A small image deblurring model, trained from scratch: activation silu, trained on capsule endoscopy frames (Kvasir-Capsule).
Rows from block 13, named by matrix and row number. Rows with one number belong to one channel. Each number is 128 + 32 x the weight over its row's rms, rounded and kept within 0 to 255. All counts start at 0.
# convs1: first pointwise conv (model.decb.0.2.convs.1.weight, 192x192x1x1), inputs 64-127
# convs3: second pointwise conv (model.decb.0.2.convs.3.weight, 192x192x1x1, transposed), outputs 64-127
convs1.14 [135  90 128 156 118 116 119  74 104 121 142 126 216 125 127 140 116 158 146 148 131  68 134  48 129 138 104  93  67 118 141 104  93 140 137 112 157 141 144 132 167 126 141  42  83 113 147 202 111 125 103 105 104 164  81 130 117 147 148 128  69  94  89 127]
convs1.15 [ 54 117 106 131 115 107  94  96  50 138 180 137 188  59 150 119 174 107 151 190 140 196 110 141 150 146 146 187 167 109 118  83 171 104 153 141  86  94 135  84 109 117 104 150 103 135 152 155  96 141 128 138  93 161 142 119 132  72 123 119 101 141  89  95]
convs1.16 [ 96 102 127 165 104 143 181 189 184 136 146 100 231 110  90 124 115  98 146 130  92  86 150 181 163 105  97  78 141 119 162  15 143 144 145 130 141 121 137 140 149 154  64 147 101 126  29 114 102  90 128 116 170 135 126 140 109 107 128 128 112 141 135  82]
convs1.17 [146  63 128 118 133 134  39 133 138 113 129 129 159 151  85 158 125 132 110 100 125 129 136 173 118 157 149 208 144 140 129 147 105 118 125 108 122 119 152 234 101 135 144 128 119 179 138 107 143 139 113 153 129 110 106 139 116 168 124 116 112 124 150 121]
convs1.18 [219 137  96 128 168 129 126 122  85  75 139 125  78 123 106 130  72 131 117 125 128 147 119  83 114 116 139 179 146 139 131 131 184 154 106 136 196  97 130 117  79 118 143 113 171  99 115 104 121 152 124  70 118 118 152 150 100 153 132 141 131 142  78 191]
convs1.19 [177 101 142 121 166 118 162  76 105 119 134 152 152 138 181 129  90  30 131 138 163  17 127  61 139  94 144 156 123  89 137 170 185 129 131 127 115 134 108 104  92 114 136  84 101  99 136 125  49 114 122 105 131 136 149 136 168 101 137 144 136 115 137 130]
convs1.20 [168  96 166  84 161 156  89  77 161 106 110 105  95 216  89 106 143 188  91 116 125 104 152  78 144 171  91 150 157  68 169 147 103 101 150 140 164 152 131  95 157 116 110  91 125 131 208 104 169 132 166  93 136 122 111 108 145 134 138  96 220 120 128 168]
convs1.21 [104 127 121 110  98 177  68  96 125 103 142 140 121 139 172 162 127  81 109 111 184 197  43 113 113 107 142 168 107 113 160  70 119 150 177 113 131 108 175  32 143 136 126  51 134  81 177 129  69 125 205 134 164 147 138 176 136 129  97 103  52 104 104 113]
convs1.22 [103  52 186 138 180 146 147 106 104 146 124 112 179 138  57 158 156  51 172 139  95 144 129  96 107 106 104  74  97 111 154 102 191 137 137 126 176 174 147 129 115 120  84 166 136 153 149 178  89 112 141 140 165 168 154 108 126 138 119 119 104 120 116 128]
convs1.23 [166 104 137 144 108 140 148 144 176 118 140 116  16 172 134 145 179  91 157 127 137  96  97  97 109 143 201 118  88 152 108 152  95 103 110 139  53  93 124 111  83 113 110 124 121 125  97 153 128 130 117 118 183  78 138 129 115 143 126 113 110 175 135 161]
convs1.24 [142 126 127  81 143 139  73 124 143 118 108 116  75 109 158 116 122  96  70 114  77  97 158 155 155 103 127 130  59 154 154 137 145 118 142 144 117 135  83 114  75 154 134 151 171 146 140 121  98 152 137  67 138 122 114 151 131 170 120 135  45 102 148 143]
convs1.25 [168 110 122 139 126  96 132 163 173  91 112 133  86 151 137 140 163  59  51 135 119 136 155  65 130  83 221 141  70 158 146  86  67 159 109 102 147 108 168 144 132 109  99 184 115 112  68 118 150 108 111 140  86 138 141 133 120 133 107 168 184 199 137 150]
convs1.26 [204 206 136 117 204 138 156  94 135 128 171 134  92 117 154 159 140 162 115 118 143   5 124 174 114 103 143  89 119  98 143 148 103 110 158 124  99 100  87 123 126  91  95 118 102  53 136 133 156 144 139  95 105 117 150 156 153  73 126  95 188 128 124 145]
convs1.27 [140 161 132  70  86 132  82 120 103 125 124 119  83 148 144 139 122 176 134 138 111 255  96 143 101  74 152 100 107 182 119  43  69 141 134  92 171 124 120 135 137 130 149 185 148  86 160 150  62  98 136 233  89 125 151 137 124  94 121 150 154 133 137 148]
convs1.28 [177  91 122 122 137 147 128 123 133 136 105 136 135 189  84 131 168  64  95 101 132 182 159  84 125 131 133 150   2 100 160 214 202 142 146  96 153 161 190 113 136 165 146 154 110 123 177  99 119 127 137 138 149 158 147 137 117 149 125 195  57 122  79 149]
convs1.29 [ 70 222 138 131 163 144 149 159 135  99 141 146 137 128 112 102 130 148 120 172 131 137 128  63 108  60 101 119 129 109 121  55 109 139 142 108 135 130  71 117 155 159 120 165 127 122 190 135  48 119 157 195 201 115 123 147 155 122 128 114  38 173 102 106]
convs1.30 [117 162 132 137  69 142 118 134 135 156 105 133  21 150  82  96  83 175 143  78 139 175 166   6 126  48 153 125  79 126 126 154 109  73 150 106 178 173 139 123 194 139 142 121 115 136 118 191 101 112 116 119  99  88 134 135 127 175 147  82  96 159 156 174]
convs1.31 [104 152  97 105 171 132 129 156 156 134 131 152 167  49 173 114 175 169 102 165 109 169 129 109 126 129  22 175 150 119 141  92 143 130 164  98 165 109 136 129 118 138 107 151 212  62 113 139 160 118 117  84 183 130  88  98 149 145 136 110 115  97 143 147]
convs1.32 [159 110 138 135 151 140 121  99 148 155 139 143 107 134 110 136 107  94 103 100 122 155 135  10 156 117 105 139 149 116 131 132 151 155 144 174 192 151 109 153  89 113 131 138 161 117 177  99 110 111 146 110 155 152 138 117 120 115 137 121 168 156 133 147]
convs1.33 [109 122 109 153 159 131  90  11  30 122 144 139 150 134 134 125 133 122  86 170 145 100 113 124 100 112 119 133 104 114 133 150  87 136 125 125  55  87 118  94 105 153 110  29 123  95 212  84  46 127 128 134 227 118 121 133 160 119 128 101  33  98  98 128]
convs1.34 [150  44 123  72 125 120 123 127 169 119 143 112 144 100 175 122 133 109 119 132 123 138 116 160 156 109 154 109  91 139 120  98 255 171 157 116 216 121 110 132 105 126  87 144 128 113 115 108 199 148 144  93 174 113  69 134 140 151 132  93 188 118 108 131]
convs1.35 [ 75  85 113 124  65 130 131 192 162 104 139  92 107 140  63  88 115 136 103 126  88 131 146 125 117 128 166 149 148 168 126  87  75 167 108 113 144 160 103 135 204 100 144 255 157 173  60 125 148  87 140 177  29  67 148 128 128 133 121 165 138 205 168 145]
convs1.36 [ 98  90 159 133 103 139  33 133 135 141  53 142 147 124  94 112 157 174 152 115 114 121 120 140 116 173 109 226 119 119 141 138 109  97 115 120 118 138 166 156  99 124 145 138  95 202 162 146 187 142 121 142  96 121 136 113 116 155 133 120  96 106 162 172]
convs1.37 [117 166 138  80 137 101 131 147 179  95 128 154 150 145 146 159 117 160 156 107 110  81 119  99 106 106  91 107 126  93 120  73  76 113 107 114 168 143 134 122 123 122 112  90 106 144 153 126 116 128  75 155 154 111 146 130 137 125 154  83 160 179  51  35]
convs1.38 [146 114 112 170 124 137 160  87 102 121 108 135 150 170 119 136 143 119 131 114 131  53 123 168 143 116  91  91 169 107 104  94 124 194 143 101  86 128 144 151 137 103 150 107 144 118 147 125 198 148 127  50 203 171  77 122 133 143 134 122 170 103 174 124]
convs1.39 [133  88 115  42 201  85 141 101 148 141  90 166 253  87 177 135 147  94 173 148 125  78 110 105 131 162 122 147 103  67  65 108 210 122 115 151 107 126 108 119  70 142 134  74  91 161  44  85 116 136 136 119 115 119 109 113 116 134 131 109  98 154 134 118]
convs1.40 [ 94 171 138  67 115 136  84 151  81 141 148 148 176 113 126 137 135 131 225 161 162 199 134 136 140 103 173 172 122 133 108 168 111 140 112 104  85 104  88 118 215 140  54  61  86 157 169 147  45 117 120 111 118 141  65 136 132 112 117 130  91 151  68 111]
convs1.41 [153 162 106 143 106 155 186 130 111 126 182 124 126 133  67 124  93 135 117 120 169 120 159 201 111 127 119 114 185  70 124 138 170 110 163 203 106 130 174 156  73 125 164 146  58 131  68 144 140 127 111 126 174 120 164 134 142 147 133  95  79 141 133 162]
convs1.42 [138 255 117  88 136 116 139 107 148 119 127 106 123 134 193 113 163  38 155 143 134 128 119 119 109  96 148 124 214 145 114 144  82 117 129 119 151 102 165 124 132 145 201 123 162 126 158 123  93 155 152 124 109 123 100 171 132 122 129 108  57 115 117 109]
convs1.43 [152 221 114 107 146 117 130 134  58 132 143 141  73 115 133 115  98 111 135 158 159 173 143  88 114  92 156 112 183 143 104 174   6 148 118 102 104 163 130 115 217 108 158 198 137 122 197 154  33 115 105 168  69 153 159 120 118 137 121 152  18 176 158  95]
convs1.44 [133 222  74 146 154  95  86 146  90 115 121 135 134  91 174 117 156 111 126 152 131 154 150 107  98  78 101  45  94 105 105 173 202 141  68  94 104  94 134 102 131 117 168 145 170 107 187 157  85 122 140 126 177 114 121 136 119 129  99 148 132  77 156 114]
convs1.45 [ 83 210  82 148 117 135  97 157 134  97 138  96   9 119  77  90 153 159 152 157 139 106 106 195 112 133 130 119  95 150 111 167 115 108  95 136  91 166 142 133 137 124 133  63 100  57 136 135 132 122 113 139 110 142 161  64  85 139 130 115 199 102 138 161]
convs1.46 [ 69 127 100 116 206 140  65  99 104  72  87 158 156 121 120 128 105 103 198 137 119  90 144 102 163  79 109 106  80  72 173 128 207  68 147 107 193 108 141 151  52  91 139 145 118 122 146 129 138 108 132 112 128 108 125 133 133 182 104 117 133 126 106 132]
convs1.47 [213 138 151 164 152 116  90  94  87  97 161 114 255  84  74 127 142  65 118 114 128 170 112 167 109 158  69 156 129 153 171 167  82 152 118 138 153 124 149 102 141 132  91  98 119 159 148  87 204 110 110  91 157 167  63 133 135  70 138  83 143 121  88 149]
convs1.48 [164 255 151  88  94 138  67 138 120 127 109 162 129 119 110 147 131 137 115 131 130  76 123 105 146 189 138 156  83 160 127 124 113 154 123 133 129 106 111 140  81 142 175  98  53 130 152 117 102 146 170 126 135 128 134 159 139 137 113 137 139 126 106  99]
convs1.49 [135  49 127 136  25 139 126 112  97 122 168 130  89 138  68 136 146 121 127  86 143 227 125 138 123 120  98 132 142 107 106 157 109 150 131 140 112 120 128 136 160 120  93  83 119 124 170  76 255 125 132 151 138 122 138 120 121 137 131  74  80 139 119 114]
convs1.50 [141 102 126 145  68 134 118 111 195 136 125 122 114 155 120 124  84 164 108 113 132 163 114 114 123 159 170 112  95 130 155 155  49  75 173 129 129 145 128 126 132 111 104  55 124 165 109 135 165 108 108 250  78 152 107 105 107 140 106 154 128 149 102  93]
convs1.51 [126 243 128  68  91 115 148  99  62 101 118 127 111  64 146 114 125 149  78 114 145 137 150 129 138 167 109 137 145 133 186 132  69 110 119 116 117 137 100 168 169 105 111 141 135 137 113 148  98 104  90 120 158  86 146 126 122 129 137 117  40 103 156 165]
convs1.52 [ 63 140 102 178  98 162 183 111 133 133 125 126 138 118 114 147 138 180 106  97 122 127 131 101 128 108 110  89 113 101 125 172 136 141  71 147 177 141 135 115  93 156 140 126  35 172  98 113 225 137 130 110 123 114 137 110 151 130 137 131 120 126 126 129]
convs1.53 [100  71 132 150 161 118 111 183  65  92 144 123 108  94 183 115 143 108 122  84 149 132 112 159 103 153 112 111 107 157 124  83 238 168 120 138 150 137 151 113 145 137  98 188 115 116  71 136 159 132 116  73 152 106 169 122 116 121 128 139   0 151 115 151]
convs1.54 [163  52 125 127 165 128 127 128 139 110 109 104 120 111  85 124 153 154  36 134 151 137 145 108 131 147 103 120 138 155 124 122 138  91 156 120 143 131 159 126 135 142 147 172 128 139  37 178 140 136 130 129 117 146 162 118 112 119 131 142 109 120 196 140]
convs1.55 [113 186 122 145 131  95 187 194  40 137 149 125 163 123 143 143 124 110 146 112 158  87 129 145 125 133 135 180 124 127 134 107  88 117 126  97 153 150 135 103 141  85 158  97  86  80 113 141 172 101  81 111 105 122 131 125 117 116 119 143 149 108 144 162]
convs1.56 [167 230 135  68 121 139 154 181  52 112 192 154 139 147  93  95 136  44 128 144 136 188 143 143 137  95 152  96 107 137 120 140  83 103 115 136 161 139 115 156 211 128 116 155 163 123 153 127 164 151 166 132  93  86 127 121 137 158  84 129 113 146 116 183]
convs1.57 [117 175 110 155 148 142 166 158  64 145 160 121 169 157 144 137 143 176  88 100 159  54 174 143 101  97 166 123 132  65 150  78  79 141 158 133  58 119  84 144 160 134 155 200 154 131 101 194  59 139 136 123 136 130 152 122 131 109 117 154  80 101 128 157]
convs1.58 [124 131 136 171 106 129 147 167 158  93 121 123 125 154 125 100 107 118 139 145 116 133  97 165 119 119 141 108 130 147 138  66 216 116  88 101  66 145 146 129 183 127 151  96 139 173 227 135 111 119 108 116  79 121 169 111 131 103 142 105  53 124 142 147]
convs1.59 [ 81 174 149  94 127 129  75 144 166  92 101 107  93 172  95 120 100  77 127 126 123 133 163 119 157 122  99 192 158 127 115 157  73 129 118 140 121 115 170 101  87 155 199 123 143 117 141 139 136 129 137 226 107 156 124 131 133 107 115 123 179  78  96  75]
convs1.60 [168 201  78 118 113 123  51 175 113 151 149 126  30 138 125 122  89  95 107 133 186 179 116 130 136  91 138 126 113 130 145 218 113 105 121 116 114 101 173 104 141 128  92 160 148 105  43 155  95 116  96  95 155  86 118 118 140 139 138  79 150 147 143 178]
convs1.61 [136  40 115 160 141 143 159 116 233 116 107 124 105 148 111 122  52 146 143 140 131 120  98 107 162 170 105 138 113 159 103 108 161  91  92 132 186 118  92 126  50 130 135 237  87 155  79 128  66 130 116 181 132 107 215 128 122 113 119 139 149 139 126 114]
convs1.62 [125 170  85  95 158 146 194 184  16 114  98 116  89 156 136 103  91  86 196 165 137 111 110 144 143  99 181 154 123 118 118 180  76 131 136 148 136 163 123 105  99 127 108 133 120 152  94 117 184 139 111  57 209 145  68  89 154 110 110 128 105 106  80 161]
convs1.63 [148 152 127 127 136 148 140 107 138 141 121 119 201 144  86 123 105 102 166 118 119  40 138  37 121 132  90  71 230 156 127  88 111 159 142 121 144 137 120 115  75 100 108 111 169 182 193 100  68  94 123 190 143 119 176 121 156 165 141 117 155 101 143 167]
convs1.64 [143 187 135 138 152  81 140 107 117 129 157 109 165  94 103 115 114 154 123 142 147 154  86 213  99  54 121 147 163 144 103  93 204 167  97 157  95 106 171 136  61 145 143 157  71 169  63 167 156 167 111 148 141 126 161  98 110 125 109  73 104 127 118  87]
convs1.65 [122 209 133 154 173 161 205 148 149  95 136 107 151 108 213 162 150 122 107 111 126 150 167 158  89 118 103  96 100 181 103  31 153 105  89 148 103 138 104 148 114 115  93 170 130 154 180 111 150 125 140 175 108  98 120 116 120  88 143 127  69 137 147 165]
convs3.14 [152  89 127 173 129 106 145 107 201 101 161 170  84 113 127  91 103 106 134 109 155  73 155 130 137 154 109  94 112  91  82  99 101 136 141  96 140 136 124 128 189 158 157  54 127 166 162  99  33 144 140 152  93  93 134 121 123 191  89  98 155 121 127 111]
convs3.15 [ 78 125 106 134 162 208 110 172 172 153 159  89 125  93  70 128 122 132  42 110 101 134 135 164  95 151  94 187  94 133 108 162 144 100 126 109 131 144 177 108 159 158 115 170 140 150 149 109 118 148 116  95 158 149 143 151 139 123  61 149 145 109 119 112]
convs3.16 [107 123 106 127 140 173 175 140 124 139  62 123 196 142 125 155 103 112  82 131 117 168 132  99 129 106 167 150 117  89 113  91 139 127 112 158 117  86 156 129  94 114 161  94 141 130  62 108 133 147 120  82  59  97 127 136 146 144 129  81  76 147 162 126]
convs3.17 [ 85 120 176  79  81 136 138  68 181 163  69 100 134 132 153 187 136 141 138 178 167 162 139 128 168 114  71 139 162 139 151 168  86 172 140 109 162 159 116 121 159 141  98 177 143 124 153 110 127 106 178 108 107  98 140 106 107  89 109  99 122 117 155 128]
convs3.18 [172  89 121 174 131 118 147  89  98 207 102 160 151 146 164 121 149  80 229 116 151 120 103 123 122 134  66 146 147 116 127 112 166 103 164 146 100 115 188 159 100 132 154  86 103 145 165  93 176 104 180 105 173  86 107 110 133 157  66 122 130 182 108 165]
convs3.19 [ 45 123 168 167 107 127 181 142  93 110  84 103 196  78 166 108  90 193 122 152 114 138 107 100  92 133 120 108 147 125 137 154 169  93 127 180 189 133 119  94  97 154 142 105 142  93 164  82  82 119 132 112 181 132 149 131 112 122 130 135  90 110 138 118]
convs3.20 [183 116 161 130 115 108 122  86  92 130  97 162 100 132 128 129 130 132 109 134  97 136 120  84 113 165 165 128 108  97 137  94  68 148  86  94 128 124 127 150 164  82 118  71  79 149 123 125 148  86  96 108  83 106 127 137  66 109 131 118  46  89 169 109]
convs3.21 [139 167 156 103  91 153 183 102 134 127 118  92  95 112  78 154  73 161 109 129 150 150 200 162 117 149 153 124 114 142 177  90 154 129 123 188 125 103  97 118 114 102 151 255 113 143 100 130 119 170  85 119 163 162  98 127 154 122 160 150  84 122 136  91]
convs3.22 [192  88 155  55 128 174 185 125 178 148 119 146  67 141 102 143 172  87 119 117  92 141 159 164  99 164  97 111 151 144 114 138 155 135 115  96 102 160 125  98 126  97 104 172  72 160 152 197 122 168 148 114  91 165 138 113 178 152 119 134 151 146  86 121]
convs3.23 [112  88 110 121 122  93 129 105 113 151 128 126 247 125 171 120 102 152 160 115 119 107 156 129 154 125 111 135 197 109  90 110  99 148 123 138 134 116  95 160 110 121 125  86 115 139 121 147  96 137 154 125  81 109 143 128 126 108 124  76 138 167 150 191]
convs3.24 [166 147 157 159 102  98 145 132  98 125 122 122 179 103 162 138 127 173 138 161 123 141 129 149 102 142  56  82 163 168 120 112  80 104 111  99  95 107  74 129  94 160 133 120  92 102  93 175  91  92 115 107 139 170 126 120 107  71 125  66 116 125 145  32]
convs3.25 [ 78 168 124 122 157  84 156 121 118 145 141 166 116 151  97 116 126  65 198 107 132 103 129 107  86 143 216 161 138 116 185  72 104 100 212 129  99  86 114  92 192 134 170 176 149  92 100 101  86 165 142 117 118 153 157 186 100  92 151 140 102 187 130 118]
convs3.26 [115 119  96 131  86 156 102 214 124  99 107 116 148 154 148 124 104  91  75 155 122  95  62  96 177 109 121 140 140 155 127 105  81 169 100 110 173 122 121 127 123 112 131 173 130 152 101 133 137 139 158 159  93 134 185 130 117 117 158 164 126 152 126 169]
convs3.27 [ 69 255 147 114 141 111 115  96 161 148 165 106  95 106 152 151 164 150 166 113 197  59 172 160  88 152 110 100 126 129 139 127  54 144 102 132 115 113 131 109 205 130 123 153 108  86 112 142 118  94 170 222  95 175 145  87 165 140 140 156  78 121  95 204]
convs3.28 [114 163 150 171 171 137  87 149  82 171  92  88  77 133 131 138  67 120 119 151 122 178 110 144 110 109 112 123  50 142 125 165 103 153 170 165 141  93 129 118  80 161 130 126 137 165  84  71 110 124  87 135  53 148 155 177 159 112  68 153  43 158 163 122]
convs3.29 [139 103 109 103 125 108 189 131  99 118 141 165  98  78 110 110 132 100  96 115 139 162  89 173 125 124 165  68 172 136 111 110 128 125 128 120 154 201 160 115 144  90  63 202 119 169 150 184  93 170 126 150  92  63 126 119 172 122 160 161 159 141  73 121]
convs3.30 [105 143 112 146 174 110  82 123 157  89 103 172  72 146 118  87 147 153 211 177 128 122 140 181 168  78 104 139 137 139 137 170  97 155 159 103 102 142 144 103 130 186 122 126 174 117 115 160 131 120 132 157 162 114 161 155 134 143 151 152  57 117  92 154]
convs3.31 [136 182  97  98 136 103 133 169  81 128 157 156 154 195 122  98 150  43 119 110  76 137  96 123 128 146 145 149 105 116 162 135  96 113 117  87  99 110 188 124 122  92  96 114 155 172 149  52 156 170 132  49 108 115 153 131 107 163 125 129  99 116 179 158]
convs3.32 [ 53 170 114 117 128 105 123 143 146  92 138 137 131  92  88 131 126 102 106 163 145 153 139   8 192 128 161 118 104 143 138  93  66 119 113 157 133  68  94 160 170  96 137 118 126 116  77 152 123 138  97 185 118 144 204 156 131 119 102 159 123 131 163 109]
convs3.33 [138 179 177  99 105 193 132  94 174 123 131  87 106 149 164  98 119  70 176 135 161 196 131 104 144 163 133 141 145 114 123 123  68 129 145 131 131 110 160 205 156 127 150 132 126 100 110 165  83 129 120 125 144  64  99 150 159 111  95 120 208 140  83  78]
convs3.34 [116 132 161 165 132 110 151  83 120 129 117  77 138 105 155 146  86 177 147 146 174 113 141 107 144  93 113 153 113 165 135 159  84 147 118 166 187 135 136  94  81 132 174 143 160 169 177 130  57 161 126 208  91 136 115 112 136  82 128 114 188 140 107 104]
convs3.35 [123 125 122 158 117 126  85 139 120 181 134 140 112 101  82 150 119  82 154 130 110 185 128  96 125 187 126 160 204 107 148 117 107 158 126  85 101  95 150 191 164 149  97 142 157  68 123 167 178 146  81  75 117 123 172 105 122 104 134 147 134 143 146 175]
convs3.36 [116 105 106 145 142  95 165 102 152 204 126 120 131 146 165 142 167 170 101 176 114  84 165 105 162 101  68 102 155 138 118 140 126 151 136 102 150 152  91 103  96 175 150 180 106 176 194  84  90 124 147 146 120 115 164 139 113 114 157 129 153 128 205 160]
convs3.37 [ 83 114  63 135 118 113  96 109 112 111 146 142 124 103 116 144 125 140 144 111  61  75 117  64  86 118 106  72  78 121 136  76 140 125 162 111 123 143 149  73 130 131  95  86 149 115 164 136 142 136 104 106 214 149 124 139 150 126 172 161 140 103 210 134]
convs3.38 [194 176 136 102 163 160  92 146 150 137 134 131 123 171 107  83 146 168 130 127 146  37 161 136 133 124 170 190 109 176  83 112 107 153  87 111  99 166  69  94 180 124 148 147 110 153 116  85 128 111 160 193  91 146 139 139 139 145 114 108 181 156 154 122]
convs3.39 [129 132 141 103 106  89  76 117 137 156 120 146 157 124  56 158 166  48 145 168 118 153  79 161 104 115 149 186 159 135  94 196  98 149 184 115  93 113 107 149 139 149 121 127 131 157 103 126 127 142 130 149 143 131 133  93 103 183 104 161 109  92 171 103]
convs3.40 [ 69 194 131 196 159 109 110 101 199 133 105 118 144  94 130 126 141 113 166 110 176  96 157  97  90 114 100 134 114 165 138 128  90 222 143 160 161 128 138 154 167 129 128 137 132 114 151 105  69 125 109 143 110 153 167 115 121 136 101  97 116 133 131 154]
convs3.41 [145 134 147 143 156  94  45 145 162 129 167 117  33 120 141  83 110 128 148 118 112 115 184 193 108 172  75 118 148 116 115 134  88 150 196 162 156 171 126 165 182  68  94  98 143 141 180 120  56  95 132 162 137 139 138  69 170  71 147 114 143 106  74 135]
convs3.42 [130  81 188 125 106 128 166 141 110  55 154 139 126 128 134 130 131 143 125 121 180 119 124 136 160 124  94 130 119  77 186  94 175 107 114 111 146 164  85 108 129 143  97 203  73  79 139 114 136 129 131 185 116 160 134 110 161 137 104 204 115 124 134 106]
convs3.43 [130  36 107 119 193 118 105 175  35 128 127 165 164 134 108 162 127 109 106 125 102 198 132 121 100 171 143 114 123 133 162 147 204 151  99 138  86 144 142 112 115 151  94  97 118 170  90 136 189 114 115  58 107 141 120 154 119 118 128 106  11  91 122 128]
convs3.44 [192 179 134 122 161 227 132 130 136 127 114 160 116  92 118 146 143 107 166  96 110 110  97  95 167 120 141 137 107 160  96 157 173 152 172 102 107 171 108  66 144 131 128 127  76 193 129 152 193 168 130 102 118 118 144 162 199 133 150 100 161 185  52  92]
convs3.45 [170  99 139 129 148 172 165 157 160 136 106  93 189 112 191 124 100 118  71 114 120 101 109 173 136  87 129 134 107  97 132  56  85 139 156 109  77 110 166 137  63 115  91 162 108 120  93 146 144 113 120 136  77 107 200 121 169 143 148  94 164 137 147 145]
convs3.46 [158 195 109 102 184 114 146 140 199  57 158 149  92 129 102 154 108 133 130 150 161  88 100  98 116 162 106 144 154 157 138 173 136 123 118 120 157 164  96  84 150 140 132  61 138 171 152 114 160  89 129 113 238 148 150 187 135 139 167 127 110 141 128 132]
convs3.47 [167 176 139 102 137 156 135 134 143  88 156 129   0 144  37 102 142 129  98  93 103 133 169 132 101 129  92 101  94 126 175 139  76 151 121 106  95 183 131 157 142 114 143 119 112  96  94  77 158 156 123 141  38 173 119 119 162 161 146 151 147 154 192 130]
convs3.48 [158 172 140 102 139 122  95 118 201 138 113 152 136 160 166 154 105 127 143 173  80 119 140 152 108 163 163 143  98 110  75 136  98 202 180 100 123 130 142 140 208  75 162 167 196 153 177 155 116 135 159 149 134 127 105 152  86 137 154  97 100 111 156 169]
convs3.49 [ 81 152 132 154 125 129 144 162 141 150 147 145 163 126 116 121 111 120 138 142 179 183 100 142 142 122 131 150 115 154 133  96 141 118 193 102 112 106 120  49 213 127 133 203 107 132 106  61   0 138 135 156  46 163 109 109 187 131 126 108 169 107 130 110]
convs3.50 [173 177 152  89 139 115 114 103 169 184  98 168 123 187  83 144 229 110 137  91 134 108 121 103 172 149  98  90 162 125  96  81 179 118 144  66 133  96 121 107 150  81 118 115 108 114 156 181 103 151  74 135 172 137 133 140 128 177 135 189  90 141  80 196]
convs3.51 [ 97 104  88  88 134 108 125 191  93  68 128 138 140 119 157 174 138 114  59 104  92 178 125 145 105 140 149 107 124 117 118 155 182 145 104  85 152 151 120  52 100 164 148 105 105 142 110  86 182  75 128  98 109  70 139 132 160 111 155 125  82 100  92 140]
convs3.52 [172 133 115 125 122 175 122 122 143 126 116 141 121  71  85  67 132  91 148 154 178 166 181 174 136 149 136 110  70  94 114 127 126  85 142 120 126  97 154 166  72 148 139  39 138 129  72 159 124 159  66 140 136 124 106 108 147 141 130 121 197  76 105 109]
convs3.53 [187 129 115 115  83 137 107 139 142 138 157 130 110 119 156 133 187 158 163  93 137 160 125 106 103 130 160  81  82 163 124 101 163 130 105 131 104 121 138 139 167 108  70 186 144  95 109 136 158 109 150  41 140 180 127 116 132 135 151 110 255 127 166  96]
convs3.54 [162  58  95  72 147 156 105 176 124  80 148 166 129  98 130 175 133  80 205 128 134 168 118 116 128 134 111 129  80 138 120 143 193 146 129 111  92 122 140 148  91 105 135 124 124 186  97  98 131 106 160  56 141 114 155 173 130 142 107 124 154 105 179 115]
convs3.55 [152 160 117 162 130 177 197 160  91  75 134 123 160  36 157 128 140  95 167 154 168  98 157 155 129 128 133 118 161 138 156 113  98 109  82  76 198 137 130 152 172 126 167 110  87  75 138 137 116  97 144 137 140 173 101 147  94 139 105  89 130  91  95  93]
convs3.56 [127 101 171 148 153 148 134  95 129  80 131 131  88 108 119 118 131 129 129 119 109 156 141 137 132 130  89 149 122 109 179 108 146 154 151 147 141  99 161  68  72 175  94 151 150 132 112 121 114 148 160 173 130 131 134 115 159 104 152 122 173 115 115 192]
convs3.57 [158 126 182 144 101  91  90  99 155 129 161  95 155 113 123 154 113 199 101 104 150  24 149 129  94 184 190  89 182 157 131  81 206  99 110 172 146 156 101 109 199  29 108  75 152  67 133 164 154 115 154 104 150 121 111 117  97  71 154 143 116 154  64 111]
convs3.58 [148 125 155 144  79 147 147 109  68 178 127 128  94 143 160 116 105 144 153  84 118 133 117 120 132 104 166 170 145 203 107  97 178 167 110 169 175  88 191  93 126  95 130 165 117 193 156 112  73 106 142 140 108 130  73 127 142  91 154 110 171 129 108  71]
convs3.59 [151  93 114  47 149 134 114 118 173 134 147 123 141  93 163 106 141 138 122 139 119  79 135  89 169 143 107 103 105  88 131  48 214 138 131 129 136 119 122 133 142 147 100 171 153 116 151 145 132 196 121  75 126 120 133 164 131 163 167  56 127 180 176 127]
convs3.60 [129 167 144 162 140 129  92 100 179 127  76 118 139 117  85 147 168 111 166 131 154 155 116 102 192 136 113 137 148 136  90 166 125 127 128 140  99 128 121 159 147 149 130 175 139 115  83 169  96 110  73  98 167 121  90 102 143 168 116 134 125 128 132  96]
convs3.61 [ 82 119 126 130  98 114 139 106  44 110 107 134 189 138 125 118 101 160 187 141 121  62 173 150  74 173 190 159 162 146 121 110 141 115 134 161 121  88 124 113  61  95 164 130 139 127 124 104 183 101 120 130  55 134  12 106 164  78  95 135 113  89 182 158]
convs3.62 [135 142 100 118  94 124 108 132 158 123 166 106 155  88 120 112 106 170 193 115  53 117 192 106 141  98 113 135 156 126 162 146 139 186 110 142  78 130 142 175  65 133 138  83 119 116  96 142 138 161 114 192  90 140 122 175 142 127 146 102 184 144 163 172]
convs3.63 [ 58 100  86 123  89 125  88 134 148 184 123 149 142 120 165 132  90 156 150 146 179  62 135 158 119  98 167 127 172 140 121 163 152 129 148 117 154 137 134 131 158 157 149  90 144  92 110 168 162 118  78 142 179  81 119 157 115 168 114 150  91 123 137  90]
convs3.64 [ 98 129 142 143 123 123 114 116 109 141 197 120 119 138 129 160 170  58 132 174 102 168 119  46 154 110 115 122 132 127 170 128 150 178 114 164 153 190 132 103 125 111 108 128 119 151 168 129 160 207 111  82  60 132 144 143  73  54 187 186 110 127 140 124]
convs3.65 [110 104 116 142  80 124  97 142 179 140 126 141 140  81 109 121 140 103 131  86 120  81 171 134 190 159 148 136 198 110  98 202 157 100 141 146 120 145 132  90 101 147 155 116 131  97 112 152  81 147 135 166 119 108 104 168  83  83  94 170  90 102 114 138]